A small image embedding model, trained from scratch: 32.7 epochs.
Rows from block 9, named by matrix and row number. Rows with one number belong to one neuron. Each number is 500 + 40 x the weight over its row's rms, rounded and kept within 0 to 999. All counts start at 0. Numbers have three digits each. After the name is the row's rms in percent of the matrix's.
# fc1: MLP up (model.blocks.9.mlp.fc1.weight, 768x384), inputs 308-383
# fc2: MLP down (model.blocks.9.mlp.fc2.weight, 384x768, transposed), outputs 308-383
fc1.76 084:519475519524519469528414485495493491469450586523497583440465435461502479517438512553400471520568556477486494474494515428512507505469457562454405519573517452537508525522520479472522449461462572468468540471465519544489492549517552
fc2.76 082:457544452474526579525471540476544463520432470475480480528526505543539507533526489497568493534399437540507436430483538438455480511458505443528524525515517552483462501580497502477482559444511400575496511480456461562532485439567533
fc1.77 126:475516509452443529473502491479591534505448553593512480453469618524426606470466444529470456469559532472570522521495506482530421458484522455483492555466567455459524590461466444419517516487484551467468566491529491503513432517512506
fc2.77 126:562505537548464464463518500384501474431539517474487492474564525505481404433472542455492473548496469591529532506512521469448541486514463505488451508486524480494518499470420501575539497496533504489492556487521504478432449448478497
fc1.78 099:523529532540525499453520497507536541583492539464523443429549524494489579511497513442482430509517486495475494457572451529500514535554509457508457490466523483503485400545499523557475446538505494450486459507521398499519509506537538
fc2.78 096:467495499476495576576506472503517556541479532460455460510551456505477510581494500508499526506496529439553555551531506500446393482444463546499513520465543493534466582555515494416488556417481582512459402512481559491452453523466562
fc1.79 089:466464546534515515516551466554518442534528515533564451516550529483547572532433443533533474482497504446487481584542489458468407523541434413495528507509476553467499453500434455430484566508475515480491449457481426525539488548451475
fc2.79 078:497516536512567501501401478503476483530496521500524525468434504558544502560562464562445470508491510469448543543465535477494561494463497531451552568506495548558499512463563555511445517418454497513507535428496479517433449462491539
fc1.80 107:567506480550498480473513457507522542525532517495583490473520596446503579498493532484465545537531539491500536455518509516478538538546479564459493489396525489529551460488553468491420489549442486491498475475455513469491424454532522
fc2.80 118:501476509545487493482484543439540458518456547476500499495556421523536492527489542533423456581465503421527505472517612507569486505459524483468568465447492446472496541594489476477470534586457477543490540510492512510471494484559533
fc1.81 107:445493496476514457476497480489481516476528488449453479518560452516546524484471444498497496523573512506579516482460504444472539560522554445547468510544496575478523463448474587493490506560536542517498517371499595442549528522458512
fc2.81 125:576460508573544538505539478524424442462487468460519455477430468502504471564443569607557497424450461473482492507524474504497532540469582522516473484524483536531419487536546519422459537545495495528460534510504465487489481542474491
fc1.82 114:449470553511472482515504526489578433420454536504512580484543547521425483432480428518491567506418498484460568560566498456520571487552469411482491474511498490525478614503520490494498508459469538509464502425551545508453512485447493
fc2.82 107:402513450461491539491460423540455480557508453495439497524506504506545532486460490469554474467474504551495562434535515431446506456580480501464490476435511494498451403532522482547457494479570475512553416500488504399422482524592487
fc1.83 090:500455519521510444519468419510492476466471456477439481477452517490496522442464490477497478568556437478602483547495590485525360481577538492527500499461478524497463551508486558466611540555477473395492552497430458542549464493466542
fc2.83 087:523453453518493491458551502521377485460570488516465509444486511493553434532519516565457497496531565494487523523461494482466564450491468484483497541439535510536488480521540516498477517522443533542475513492591472573427494450483442
fc1.84 107:476474485532462467534490515507546525482490487511502510504529424447557519504507435475477491513504492465482534520505559438502595479473528443456464537545578483448445516373562425473556481533448535502545515512471427525491505479446484
fc2.84 105:449503531530572482561529529467444514455531592411422423551536510475509534406469549451505432511536476554521568451526639461470470459480538473467517453557480521512535522536573496418486428497507459504510497498540533497553496534555554
fc1.85 085:491492504479492515510437491503516513500581451513460503423427565574530429498522508437520522488459513475471434478501500421478532489565533463482572414537522497414505486528531401502419523528542427447453491454504553456532595457527426
fc2.85 066:500489447555460439525509483500481505520520470476537559485505542435492572533465544543496465483511442489494527577463478566444596618428527438514432442517485476542512468479549464513483488498473416506511452483448487594470532492567499
fc1.86 095:397473498577501476460482542500521452560502598486450516539544522477502488486516450480535480483461499447402492441464506514515495532527501500512577505585496482502546493454458474466486543489458531515503507500523500499462480426482478
fc2.86 096:492481494478588538512513530536477564485510569477488480491494456489521490566530500462432449540445620490569491546503507487530539514502482426578459469496468527537493511527506511450501535499482451491551543473410520513449392573526488
fc1.87 104:489444463480551517488564456488536512526491473501481479457516561561548512497498478505503492473418516444513542452510462438595501464517463557531557540515458523487504479557408480467483494476491505467535569565525558474595548493442541
fc2.87 099:501454489516468460524482479517449551507479511538462450484518494490427511450480440456522509490509496486455477567590439562433510518523584502479484539525464412569512500465538431501462563481471486471482490473477471486506498461486521
fc1.88 095:499395572481489479513533514553490483481503513487535508561412467490528517505542524426560512528439448470484495513459507521456498496505543455444450521574501518557489461510569519481492488464483482464498448485538459517442490460465468
fc2.88 109:501493453529458424428499410462482436510506415603448490513486501525480453518433414581501476540512523466420452491513614418518509494457437457444473509427470512560534478507482406530537572531486474474515479497526419448487462462544437
fc1.89 114:506549586438607496466493480503481519464532479543544515529495535488541499438564458549496526535473470462534515531525582456521451467559473493430529438615491464529476508528523435471487497475481515491531519447551488540464449496548501
fc2.89 140:541515513508547429495482525489497477495504489527545563512441495525482455552535526490487520531475500543485544501528556439507504563470502545524513507465480524439543462479447541537507412511533476445472521506497484542657512474462489
fc1.90 125:466513449482485500500465421470519486467573471474525510423518472487494468538491480513469531490518433524545521493515485494557528464445498505468454518519511480524506549505449532495425460498535504455543470530486534430493508518390466
fc2.90 145:548445440559538482527455490548579463478401540473466464500514504475514560432545555528511483523464489483457492517517508515514572512529468506485522452427472485540557471490483463485540486523443415503481513507463539539457500488546506
fc1.91 090:469487522488484573444516506516513561503474454483595451439474518556485487506469494446500520448491494478564485487501462433510457490497530494456443502508511422576425524445479485484549573541461513532485515473445532435510529550435491
fc2.91 098:446523499434519443497493500610509522542467528471486476526426522542583453502506440474515451450497518508501549509550501451468493585525474521534498522539494552460516495495512525496471462460466579562440479493559471454539480530547485
fc1.92 103:450447576496519484513564525539462465489488509470514494411472503433534535431461526530545474524494478442510426486515472609542532460513538477574509489494527516490511529474484477527524462470432468519468439521481536471554506548450536
fc2.92 102:469536489555518443535518458485573479466474494555520504512475502477500541499485515499480483477525531509526486434532535454472492550487537462484487496532501431529560503464487470516476508561434448451491503482487505539469466483433458
fc1.93 085:515509418479466516506455530537488503485585544483504502504440516501535480489540555538453476500489480521462549480472525485505501532518493481452457522539524492549486516509467516467509536486577464408502496415464419492475517476520529
fc2.93 076:501544532499462454512499506491500435469514511480496505572569511473511540463480464537474498507502508496485533529505485449500477501425527530466467489420507467431595476501454505534511450529503501518498455492561495491492539530491516
fc1.94 084:534419476556475452499497508513452456472500527463589538584478519495517471456512536461439461511560489470432512422504526499533525562618515529554521500393577535477516487476526455574508447484469480482515499485429447499556513463501531
fc2.94 070:474456446507419513517498509461479527462584550487453448505514470557523533562497471578517453458481532470521524477541487494500559501513422438469533518519532466546534486517486461491408464508486492554531452418492532491408474529500492
fc1.95 089:542504481510487548474556511540515494460542493509482526453526491496439537480515548496523513502568495527477455540491508454470445496593541396488416470564556540521538530425523511543480443500521570429438542472548497558574510494551483
fc2.95 088:469479553509521507519443493523518483571486521494537493419468471538550488559506438533514505382472514523534583396571548454477536493556447520468491532572486489464471546564565537479480464484550478529557504495534553429480571497535492
fc1.96 101:474573524507525509539486523457469549491469520533469446479522492563485505499525547406509503492446479512472530474488482340516564425534554429475554479479497518528445549533460510557472421416578548479536411509449504501473534524437498
fc2.96 110:490445459443443460468581464563482539576505428464531501593466516499546566482501486543474509475516556527535524487488441533526427575467529472546507442539499497498439499525439520492534491532531515409533534518505559496487515489457476
fc1.97 078:510413521489504565558600491482456504461501453446498556552486542532529480480508442461470494510486491473509456567523529449551459561410431524524537471487511491560484416405470501536444438559592442471469479487529498517490487576456499
fc2.97 068:486527516524539500524451558460518447442517478441541496470528513517416490515493418480504484543429546414494473518467473486525542599449480521484473544518387484504496469591571484478491503472507498507489480519541480466452612512538563
fc1.98 107:489406501528495485523493495526507464479488444508528560544476510496502565544524453558532566484521515532529475556560614481489445452519472560506491566484554500467566572568630428415412486503452483463495526436479485517476503555489437
fc2.98 103:536571513545486512440506484528453535478478493527480428508485577534501506487525500451451537552570517460482529609481500493580495495495585518454512532496533515452540475432460426518595423408520453498458443485541584427468542440533497
fc1.99 086:463504522526576460521511451440481504494533454497571517503569472479532494519519448494511529485540450495520537484564426512446448517509536491381474454555484486566487537464485515562518477505466465537563465467453478499486629533490565
fc2.99 078:485423563428479514490383500485521462576472513525463487524484528533487455545439479544542564510445462487547511546518524528528517477518536578491518465518474540515460536584536511492536522502480450539538539459429495486554436511543447
fc1.100 115:533551483450571484444514544424514471453566422489538526472422605546531475495502558510460524477580513574506485419598483518433485460527538487551507595573466409512473555484467507615513422485461504510477566529488500448495549481475457
fc2.100 116:473503576502531465500518462456535508570476478424487563544512521557538506458485427451566472452492562516471502520445497530448492533460456482461536534524466487500475499436491562540468467484547482489519487498481488521502459501513497
fc1.101 085:542432481504488455509546503435561589464529525567496490478469483499450500507566513535439517587513479523511512466542525577477451524474499527492498529448548493535504424452493504497472440452527569483492503502491484454557495536462513
fc2.101 068:456463452505493529564549478456482417514427466551483522502481499423511525487525476521504501447509490532498426503526476487512479493501489530547481482540484549555450465532526505600469546518422457497507585483542493532535543432560578
fc1.102 084:495478565541475494497450503506552460469563466488535523482477570493445489460466597433529511491487435546569414492503450534482454553521506522524530503450603512492569489538473442507480507525506478503459523490506482533482463483467485
fc2.102 075:404578523537515445473545515510553449566532547555516495541476478533524522523521395530491523478457498506491492566512474495461530475482487450497482526551524463533534535517545546516487530491532473565545467492437470468460524457505484
fc1.103 090:564489454553498449437540596545469543522461506577488461551459488439492485490456528491427498554468522481519506523489501541546493463446467459439501473468561520490530468461478443463487581440507479484553458554477529443485533502559454
fc2.103 087:479520556574546485539457470460509475462514510420511557482458460550512469491480485541544503541495461554546479470517510441483525549524511466595511505468546481563536469546505526488509416511552453526485482498491561543409493476493582
fc1.104 109:575573498537489441470443540484484528457438462465473410513451567456510486430541541502457500431537447479448488526484479591510502472517565506515525534491517532582495488521429497482553520527543491415481513597491490487470499551483509
fc2.104 107:486410509480543493472479514545486519512500507482488499520525480654527503564520480537484411467467492518509508486554509447532517477475525542570574473536473446445485495478489494506491537509482560526562525438505542490557478537437477
fc1.105 107:487473470533446529466494514590472492518527499462480531463570524455497556498475490475482483558461428498576445463538557551532441494536500440523505479556513512505423551538509504496578509535527464543545479446561508441521595486529519
fc2.105 108:505450493507488457504466500507533523443496452513551508521520483565520532480507506465502512485574464460425536456538468510480479490520528523451532511466563541456506522510526495551465417554482452449502457528474520424521504468544535
fc1.106 094:506476529446502576520471508485411510569483539522457479486511593516505463559523544480495529508528491410457507358482450546400488499442480475505440506503494503465432455495461511547503472519525443462495504478503486485417481485515460
fc2.106 084:504542522499521503481525488489453548458500472460478415515478534527508611468462591458469534480453443457559478398512560511451507571534508482474539523523511541503499482480497432471524483365452568536495507541476517544550552581458475
fc1.107 089:537439489543505500529425547499475479460548477488565521525602491520477475421531511518525562440490462490590479476454528559468537475504541460526462473494477516445528483487452498499508462499565488522420569475474546514489543506527461
fc2.107 090:473527509445484445497512555488542570522472534488479507499494508487569476616495458524499538521519496529483542590500385548442464525502472491511536501464571491514480492544504500518483541443540485510492466420475520436439478528472541
fc1.108 099:500514538492514429467531532530442564536493529459485577509448568518535466450480526567488493515516449492549432507486528533542501514495458527540509467534522463514467458485422464463511474489480468494502531530476502524523568536508535
fc2.108 123:586526473519565544537486482540559461422472493591464472493516476490513419638487474513508512442495548506517561464510501469554488539484499503460479523490475487524521589471559496505487485531457458473464520467507538551488478478429493
fc1.109 110:519529527492511480514510531449551526524438480479517477453521557482448485499543488508464493569475533490451484475481479551517551530480512436535556469533520456570522539511494462508509487510497501555488526496450537534553526488543489
fc2.109 122:524477475466442458527531484553514489463540509554559466500482460519533419546474476519482508481521512532555465495644510485475469575511476482562514466517483474526438489461474524449452514490501524453485502496462533470473480480550419
fc1.110 111:485454553462519453618496455526502566457462464499568563550517542516498412575401514521509471525496466485540537512491466467497489518544493514512487522560512547483418528449514486533544515541502492462518496531576545441557507497520426
fc2.110 122:458470494494535596502465500455546535464573445514485548462506441491538597474491496476492492369572508465509465407631511519517526477474514507456491524526478534501481468564507424438467483443481445553464528460486460501516541560481518
fc1.111 091:493566578535455532522472502535454514530526466490516500540540478525553505536482506498455525473490501536535522471458487537517485450471476505488550478472551527558481434453484429466519460519487473438456541490539452495509553505533489
fc2.111 085:555469512530489460549533441510413471470445539438498545470519468503456554396489516505514486483478483454562491488516518525445550554548597446512501481585538485520477516446585556457455524495527519499476461528516538492499493509483452
fc1.112 090:527512454482481477508458543564436558543481473533433559516580527427573498474511555541445482534560545588435500535424499534517477553537470503453407480492523530559530462516526494444513501553547563589499462451531512539528463462572470
fc2.112 089:548543520506538481544444510447458511466459526486504482527451466588475521466566494566505477585479457539513539538453546471454496507548554481532516454543464514540481487482495517456459520454609455515472547531415510506453495541524535
fc1.113 101:472537456511481488455546515567456577433434518479556494467535554481462494514496562502531489512497555498591481533518489540539499468470521475498447472460456489588504529479435536549508474430554503495461499552496537513514483448502486
fc2.113 101:511538540484448469496495496505500520541501501583452578489490492577535464504514452488568539390541539582500454476545465477510482504440478485516484521547539547411470569521479558451516499500489548451495507462439491490503544525419523
fc1.114 109:486491554480454445551452520444471534442495472466505503465530473493478484555474525514459439520527604483470494485480426425463489516511540546485545436492516554507495482554468448507573531516507513539463554531556505498501488395444518
fc2.114 119:484516446515535476473490457604543538553571551525539490520495538496516411478515443438453520598487545402544496523450489468558435466476446514519517517545464465529483583545531488486514512473503482561510575469450482481442511507477516
fc1.115 107:514478455500506454482513471506454458489459472541508476456546497545577515516506531510512440464548530450522508544511544501472469520510462494530548508488450497459462474545486481474476502439547559593407520487548549517561495522502499
fc2.115 118:462470529464431513499498521444480486512543593433492533576452541489521444533472426464469548560436541501507499491426479500539496496550488492495484484453497476539491491468523477556517520548540598495524513403447447498542477469528534
fc1.116 080:478514426473515511477536452495464496507478448551454537566498487517521446506468499522478464526482460473472583540480519417411493473489563507469517460481490551526531468464473508416514511571491497530514456555490525562494526523447543
fc2.116 070:446517500453521485487474531484513576511558535447526537545528485450478515501550534532505484488521468464581535502497499562520459559557546431533503508566469516529468526456441474492498555453485518535509466509538489523535456596496457
fc1.117 100:562474498445470500475521536493548521563454508486485501525498484473566522495472513425517508490410493495517582503494555491520513484526459520546532472517556535456506494543471494561499503489546547495453453475445479549500532480499440
fc2.117 090:529550517554540497488391475464440478451498457552495512441496422568443453463495474500471525538519494447546464461536518482456504507475494464527516548505516417533455520521480524465412489456535478501442504510427526464484501481455535
fc1.118 124:570468515509479413499485527535474500428578514493501535531537520513457473540564491431436440465552514465528483521531541543534550533491564543490557539467490497429451540453522467480498517490482518478442495517528474462499451492469551
fc2.118 124:494487464487529499503510447492457530545458560524508460484550473513554471520460494476571489452432481490557548500486488494480455447562534499502516486615532582523465492468527545512474443566433501502497472466521519518565455565509455
fc1.119 098:527543517450499449485558530494528440517483530528519611423519457497481584483498538477501479522464485460547580481527524474513507478494440532569471519547421453562526500457499446493436400553477529491491441496561518579472475388484452
fc2.119 093:455553480544497560471506496530461523493503502488490523484499423461458509513533527499491514440464472502455484458475472535477515424476510402451480469513461527507478559465511523488472455453493519593557583415487473397505544526510498
fc1.120 097:452541588500543474512459414542470587533503527613491583466459588453485537476540466499513585565472497550579517449529490503490468528542464518549534499456473512478406490496506533464528507468500518482523470529522459498537501458507479
fc2.120 097:531480467504566509464451510500567505542470513496510535552515477565512480538525425452507436501492468550587495513468521437468486502513528382519474514562487519548509542512485519437486487476546531582493500502503512458502584578470471
fc1.121 121:448539489467471457510439497466479516494451534506505485558461555507509506509556461526434496477463514427432563510448497449519428586565509458500442480507497532514436441496548471537505481544484470477567504509547525486466450475510520
fc2.121 128:452488486522495512493509534517493491488527537489523509548455532484546422531483461455492483562486454470528489452494575487504549463488464531557530463521481498483581590556487534491430434489520472517537515532424475493529543513577513
fc1.122 097:485495560512537537509541562464549499535553444479498495501525475540498413546522494485533428442492438525533507481470516461485508525417511563566512494500522423442509501492461505577566492517522532501464577541460482424492542536520452
fc2.122 099:524473552451459523518437487530537458459495545512540458458483521522514514472453510512546540478423459415521487524555471525459644456546562484464539515512447519477458508533513497521469507469511490536452480469515518471506490542480502
fc1.123 096:524452517431507526466596497477407520465538556497486534487488515541523460567486453545476466454523432515566575568491433462454542591438514511567474531506557488537410499521466452503486480543544472469525445470548508470533466501531545
fc2.123 102:570445493480555447523494503544563513451471495474454481477508549513466501565524479539485537453501491440503522523478503471560552449472442546465481456503473481485507541514456533514503489495422551469513534554570459537527553454498467
fc1.124 086:500532464547473435539476444460541451439558476493455525529476539424485449436553425484554519458446486464567539406494432487448400523507421528526493497398525515472563466475517532504510544456501495543460443547516523508552510532489486
fc2.124 077:569533515517510468516511463551585449516474489487563574520499520604524499471516503480516550492504445592501511539481474516483632539514518403438491483542518519484485567520487590549474453495522493475515485447498554469527506448523501
fc1.125 081:465583396456514472419580479524458439444477467547489470469505524423449491434491536504502572527479389500549544431517504436495522499579507573510514518492495512567537478425539520480571463548522482502517527501478536512430447499511489
fc2.125 074:567452511575509447561489527570535567545524575438468515478530505490518451515511501534544493424481544483487405552493556560496465414433463517485474453538441494501424505480441534508465466431532444587537556458463487475495535498543459
fc1.126 119:507551431504413564473522447497433458506546445482459479511518491462560573544476522490537508523509446495492509503488522527501429480461541524406542470502538495382539473468514513446532467491491455508497562521462540529498453529504469
fc2.126 132:565514482538529476509491455583489540536444530377491461553547490419447449497516563534601546440532527462465550497483447512495385521564486450523493519552513546548474488473535520498454525459489553463437420467515541560468444510522533
fc1.127 108:523477497474498478471519473455494497511418515502537495568519511543503456493564533426496499515628493400586488462538451421503487460503532572535531469489490554535518442533475562486545470477623401480511531553500491478587496452469474
fc2.127 093:509467457597532480533485510578470501570539489504493500510489468493437491555522458498545515472481471445508565482473502527494475481487451482491504515500490481530496512463522510485414490492485510579546443518495509531473543450544547
fc1.128 087:463453504446519512496456489526487528404489568505506490477544495570450454491505396507466449536464555463449472553553491596489510479479480535487516526471489518519496517506509427470529537530440531429480549523521475495442537583469425
fc2.128 078:447506452484515484496502493480440525514485471516473519572499515534351485570538511537494452497535502561477546497487484391442541456479575493466497503497514484470480466512528536487526511473519481503508514491524528470506528526491513
fc1.129 091:487504522565474502484485479523530437468452412562512448509491494514478479501467457505535539474489497516533523493417578459508455499492509550620499535467500498532495450552500460456488536546498584435511482515467519489452527497448498
fc2.129 079:476520498584476518507511511439440476473476487417470581532437529517468480444522453518442483563477560499532524477485439466458584481535482442488442478480475459529515467529532553554481496462514577505450559468536524411527373495499545
fc1.130 092:542542482511410508471566520492488503527479509535438586553554507491509512417477459476565528487507470508476484494491525532462477516508473480454447483444406437448488464517457478518518520482528513494474494463550610534482519493549477
fc2.130 098:474467522483499500589428521489518486513494517558546481450528494528513489604511560490482461399482464527497477468561494460518587457463547505450467543532529469462419437448549512544493490442544531510538485539555452430479493478466484
fc1.131 084:446574412464500491489505502520539535485486487428561495462521470526514508452568506430483493494512489487494458493552476480511449468486483495456527408494509550475533467507459506493486512538475466452489470472511526511535479527479508
fc2.131 069:523518542485544515533516404518460463494561448550459527511492493531520484498443465596549500462502423532504431440483506526442555537507499490512436522494527510505556526477539459525512498505477401496522516440525553570472515557431510
fc1.132 111:559522502521491447548523482495476492473480551480435476565411565525528518530499488514542469481426525428472486493484442470540488507557508478512425494487502498523521483543501476510534493480528515463485507495504544518567512489567467
fc2.132 123:440473491489462585481533494438533476492514479570515463548481489528481541501493515476452471429502485524608504449526512435514574460463480545557476480447501484456449493491488501474480575481529513520548604504504487455477436479456473
fc1.133 103:558462503487576520512433430463546479420433562521486546442568470532507425515513503489425493434492505544525533483424473502488416458538470538506463508502533532485442474490494476499452557459533474501450477490566461511538571476474475
fc2.133 104:441493424493536574509505534531479495584491451463516443546552466500539524562533445538586544563457482437578504453530553466427491497575521429522542468541424532475513545570483585487497446508497593478555520494484494449488415491506504
fc1.134 125:463511472490537490423497461514526518480556543504445486480594537459467463538508480455558569479428561444499509434486448500476499465514527486504460491501481494427476544438453484427504549469402572487555489557446445544524467496551541
fc2.134 137:517532498552503439569472504413480439497497511556585539503479520529481451483488558442490453588518524552437530531491484494511433494511544497517489498534569458494484508498502531533531497517557436454471556487487539497541546467496469
fc1.135 102:512473521483439510481483528449456501514511537562496495519570426511497553493481613508480522477467482492484513425528508479559560505537496538558540478520578529457434480511523511576506516533416474469518468461551477473554434546571470
fc2.135 112:487510537498410519547485522448517468455436492496481470471515581575476539497465523474491528473470469508458529494495477483472489521524505462462517516485543439510594525508452520564497457402641465595519462503482472465519522479503547
fc1.136 099:525515511494490508549436480527562497493557451544425551515539498508526489510493491404474414468521540507510459416509483542470507494487465495557569492517472509502455524486505442534505527559493462483613431464481520482511525546526436
fc2.136 090:444488469492570526496496548521445519510505511461497582504577504485491526503527529494603484503530479485510506557578491519513561473554517518506536526620496524470546516498504567484516501506457547519444477528488551465455555527516453
fc1.137 119:503599510527461431506521497524544473487482489457483502464490468474498586467481464545567510503476449398504589479517425463474509536539452521445479512479480478533510589516560451525483492531475504524558498495532542494460475491520522
fc2.137 136:546469525461514440520462469487517481544435547536537542477423543522598483450525536454463452469531528525513559471523456478532513503467538490542465475485468505487439521539508518499493464595490489460487518513579528493455536468536508
fc1.138 115:519508581515499563502494496545552518506533546609506462425537544503502474404535489437440417518472415490465456475605483538573523472456423493585529509509484478522561441526450555464544484524534479487466464450465506493485487493522484
fc2.138 124:554463515538449465466515480551431504564409483444490525622551545500439477507452504487516602439442448426458486486438497530483544496514474464477514503526516436464487528477514490478534527451498513485524405510439525511464512460576539
fc1.139 114:499508516513469497467542453448531483425449537536564519564490482483546444498526512567467525458436495527527537456504501545431495476472541495484494523462482474518469538539510454470468521530511576598544441500578503559468583560510495
fc2.139 117:509514504471515493468483587531514504476495468469481474488560514494477472549449535452516505475493512483534510627477506520547536468556534520467484479488519459485515516529512460519467470438424423525507474499512527493598486489490534
fc1.140 138:475547460480535470496523482545484496599562461482383490446498558507514468546480490462515589505514526546585484481511458542545454558522578529482456522516514539536488506560448484519503516437561418449521432472492470528496467476428527
fc2.140 153:483461492518502482491510482496456493490475469496517516500496515493504524488458532594532554473492495490417501537491515548501437540470476520527425538516497486508517519477525512543518547450503449527492489392438477569498452525470502
fc1.141 120:567527487508486481475545445560460540593510480469541536551437522514523509511530615524459567498473488493513510500399540502461464396508429530514552517448566498523474532538474480554465508518493515465495507502466504543528485558512480
fc2.141 115:462512542424482515527552474548498475461473427531457489521431546567482480474556479535488480511475535503510508516530443430475496573478493495523425492468452402502484449575507504457508550528542512515476509470540518471547491410472492
fc1.142 087:466519471460589530561512508521463467525508478543549568511520457519517480577449511542523512492474457552521497475476536517441478509556479470470581486483523413452438543411503513516530470468501433579478477483496537544456518534488489
fc2.142 077:449533502492464563518504485542531515453492571439496510468544550455517489561465540512490519447472538577539527509521539522474431527536445445504441483507524477494561472484523532458442506450540529564525466533501458519481498481504489
fc1.143 119:490525478505537522553508492519541497497491527570428500508570497450465508533479423495505483481479503518528512513512558467500531478505464443515470442435441539437534462509490535433479501462514500534558469506561473498480507482542487
fc2.143 120:417473483497404504446445532467467530512484480550526471495542549512488476502483530476497551470543518557487493583426451572495545567534500513516432541520539451482556498484515490444560496482525522507452444514449509497478496461517503
fc1.144 084:482448531485496456485521467506451451505513585449523503413566527492486528519496545497483502593495545533494445497516469522476476477542525433506525520499509551501564480469516506529478511464440462530485495479461555479511513428506505
fc2.144 072:525509551485543512484504521516471458520490415515498521495570574595544438507451501522526482501492509471541438414580491430521424545523442610533522536597532479494557548561468519539481486582521468490514531482491563456448491485466532
fc1.145 108:499527536507539473536455489521507465473458533484522501556564550512490470494461479499466507573476555480601588510461499450436549481486464560562482507484545551513431478494542550510457508454482473520474438471509438547476534524498520
fc2.145 115:506522496539503497466559493561472510557510458532498493524467526523504436463506512477525422469544424543458511480513511530530562507494517504517508474544468516479527478541470559466526462471543503577520518496563453457539581502545484
fc1.146 087:528538446534551489439502496476512535510472538481441555514540481471426532480525471538465511488459486546543513493489528531446479500500536456507587455502483587484462465531507543487457450524495504517512419532432475530490466511513509
fc2.146 089:516492537526511534602473547526610454506507487450575507510488471505494430594579487544473526487515491522520464512489481451524514497529508473477416470509471504534473524513476497476416522500522504485471598510554511523444527528502570
fc1.147 109:513560509448465462489501500564541546404542531469441454503555472554526402488574519487532463530458507464537520496497432495490435454501477433549488526491463459466367444519580586534487561514458475464435464445585544494519519453480480
fc2.147 117:545452510508520486494480469424513421478512468529490565507468528505472449511489504480510436521508512476445501458446464433548528444532538488425516492487495487515530483495494411522518535522529496540478486501404480452502484544523464
fc1.148 095:461521424535412486507460527547463487547538479498535489520480483500534450489445540477528482512568460462510436495514539563480510540595618481521530414542555528457463420506519508521432444527524465452480467443459469500535499456497584
fc2.148 097:522471560515453414490504463521483487485484532452482435416470421520552466502503447490520504454498442474535484522532466470436495502467522464526494513512518420538562490527492516471489451565481467438537525552537551538508502482480486
fc1.149 088:504497515438422438499479468439488492505519488472542473512500465464431510596454514474426498440514464476466493506536500542568559502498500482441469439485465449566471579511457461536495561610448560465590539515458490475478515464484491
fc2.149 076:515508511547571507520433508537558538609475490502521492468486503479528404513556435546485461440507474506503481482468545546462549540526506547584534492578462463515477466515548529435531510464531422533442502458517440523459517524498529
fc1.150 117:435548493533507500531498455492469519599551476499471489393489513492495530538488424469457479502500495508532461509470471473470439502482585515460513537540566504494510421497538504496613531480549445500500431450450501547485488438550538
fc2.150 130:441466555446555493522456511516528474480525548524515521515487472508496482555489459459530473551449465552465513464501492509544574447515438506537482560490492527487468605582556470437493562583509436499554629427473508486539455580520530
fc1.151 097:467514452492506534545566485562483540478452453524516466447508560496564534523529494523421440508418553495511418530493444483554453520465484410504519523471520515547485558501482514457472556455430482452430487471506542522497469459485462
fc2.151 103:567442554442490422467451481486411556500477495474546590441510471572428481530525488473558509452519480531475532461570551546496557542508525500447493500517490443440526453482462480480532487423544449491551511459498523478515537446540464
fc1.152 110:452481492552532458611507477559539449504513405518477577407502517458507550517447441506520497502521543474490545483450554538489480547525491558496521458572411495531427519559506480512488521484418487429480483540454454529441538510501479
fc2.152 104:462551428505551539506498496411471491490425479512475469578478501518502478569591528552458516552504461538474549530479540513535495519452539423481505498543482536519460455509444501496512519472547534534538481429506432501552451532524494
fc1.153 110:449476529497536519484450493470483491514519625501501503473441423471526458474516538535584546512487483556480439490538554533471551546439502482534520477502553491497462497470455556459483471454463440512585450493496556509450549550472499
fc2.153 122:483504511490528542524521580511445522440557484429503487491491431498552513499495493477527456472450502501490561500544524420508442468477504539462492535512443481494480514514505495476487456551439447507471514480497540512574466532391500
fc1.154 094:465544481460452469487549522437435490543528491495482471505507482538461543479521452446515496535546500537508465505523498499422494574493560478484519558468521561533458495485458475488548485461511504480518498527497510526460557535456461
fc2.154 086:476426542411564524593478615566475562521421561493581436396459526527514456492472419483489426512492483484504473483492466473607510479528531466483451423533484490441442473534564476561439504508521471429548549471579493466529506544493446
fc1.155 084:507500501496480446511495467447501502508485488465590546480586495414434511447504426503493499517477433462451461481445487514443498497575458500491494459488502451410549523387493506480472494481522488525470490533487509497437499568517460
fc2.155 082:485516463498545546498478581418499515538566476571450486480558491489465429523544447474522549480434530505582513479556508548491495515502496516512443523500462467552465472530428466510483571520531516468502495567497487555556502436513459
fc1.156 104:492501457458459474506587458440511567488411492511505486519517467446517545551543472489499542526517464496506459504489485517512457526461482549521457447485560528532574453472460560459482499491618471456449501497417466487510523567516588
fc2.156 122:475562568481511527423502469539446483508504558507568480512401506502527586570553494504490450403548447505503562464581549446469551418464504489438477491540458457445486499496577532565467524533397505527484477528486528481516489485451501
fc1.157 101:508502500524571513439502606545560465573500526471566523449504558536476536541516566542506509531510551453540454485483551496468482531456482533569510449521468543462492490504507531502472481486515461485525535500475539589473533494508565
fc2.157 105:544484526557436531467491403443525479497488550439440524542516458498499452501494517482504494525534460513467493476440424463515514492512426432478564557426514494469440458516491587566528531518454531513476502518550523453521477506493468
fc1.158 107:474520543513539484531483554470514457574520449480497497566574500513534455540514468477442443525561427540470500489489535501476529549507476529474512494494499568454511531565475464418557513515526439494536465574532453572442519459526473
fc2.158 114:565468465545452483482571508448479519486570504473548557445414461517537544457453439501498511571485540452511532508451477481517469497523454546534539546601517467492445502466482480552518539488499540423462498462552571436630478521482468
fc1.159 093:501490447511497475489523555523514487437460518463495444514485523483534498421470488427446536463483490422514546510424460475544503497463579464487527458504423509528499577506524469418480572502540486481489517551467572580469580522504509
fc2.159 091:429571467479498477507465526559465505565538502468519410473415581511478533505549545522542392481478505508533499522567502526461495535450510525502512429545501480541525441429470509604528433524521503481460473519475541490504545484502485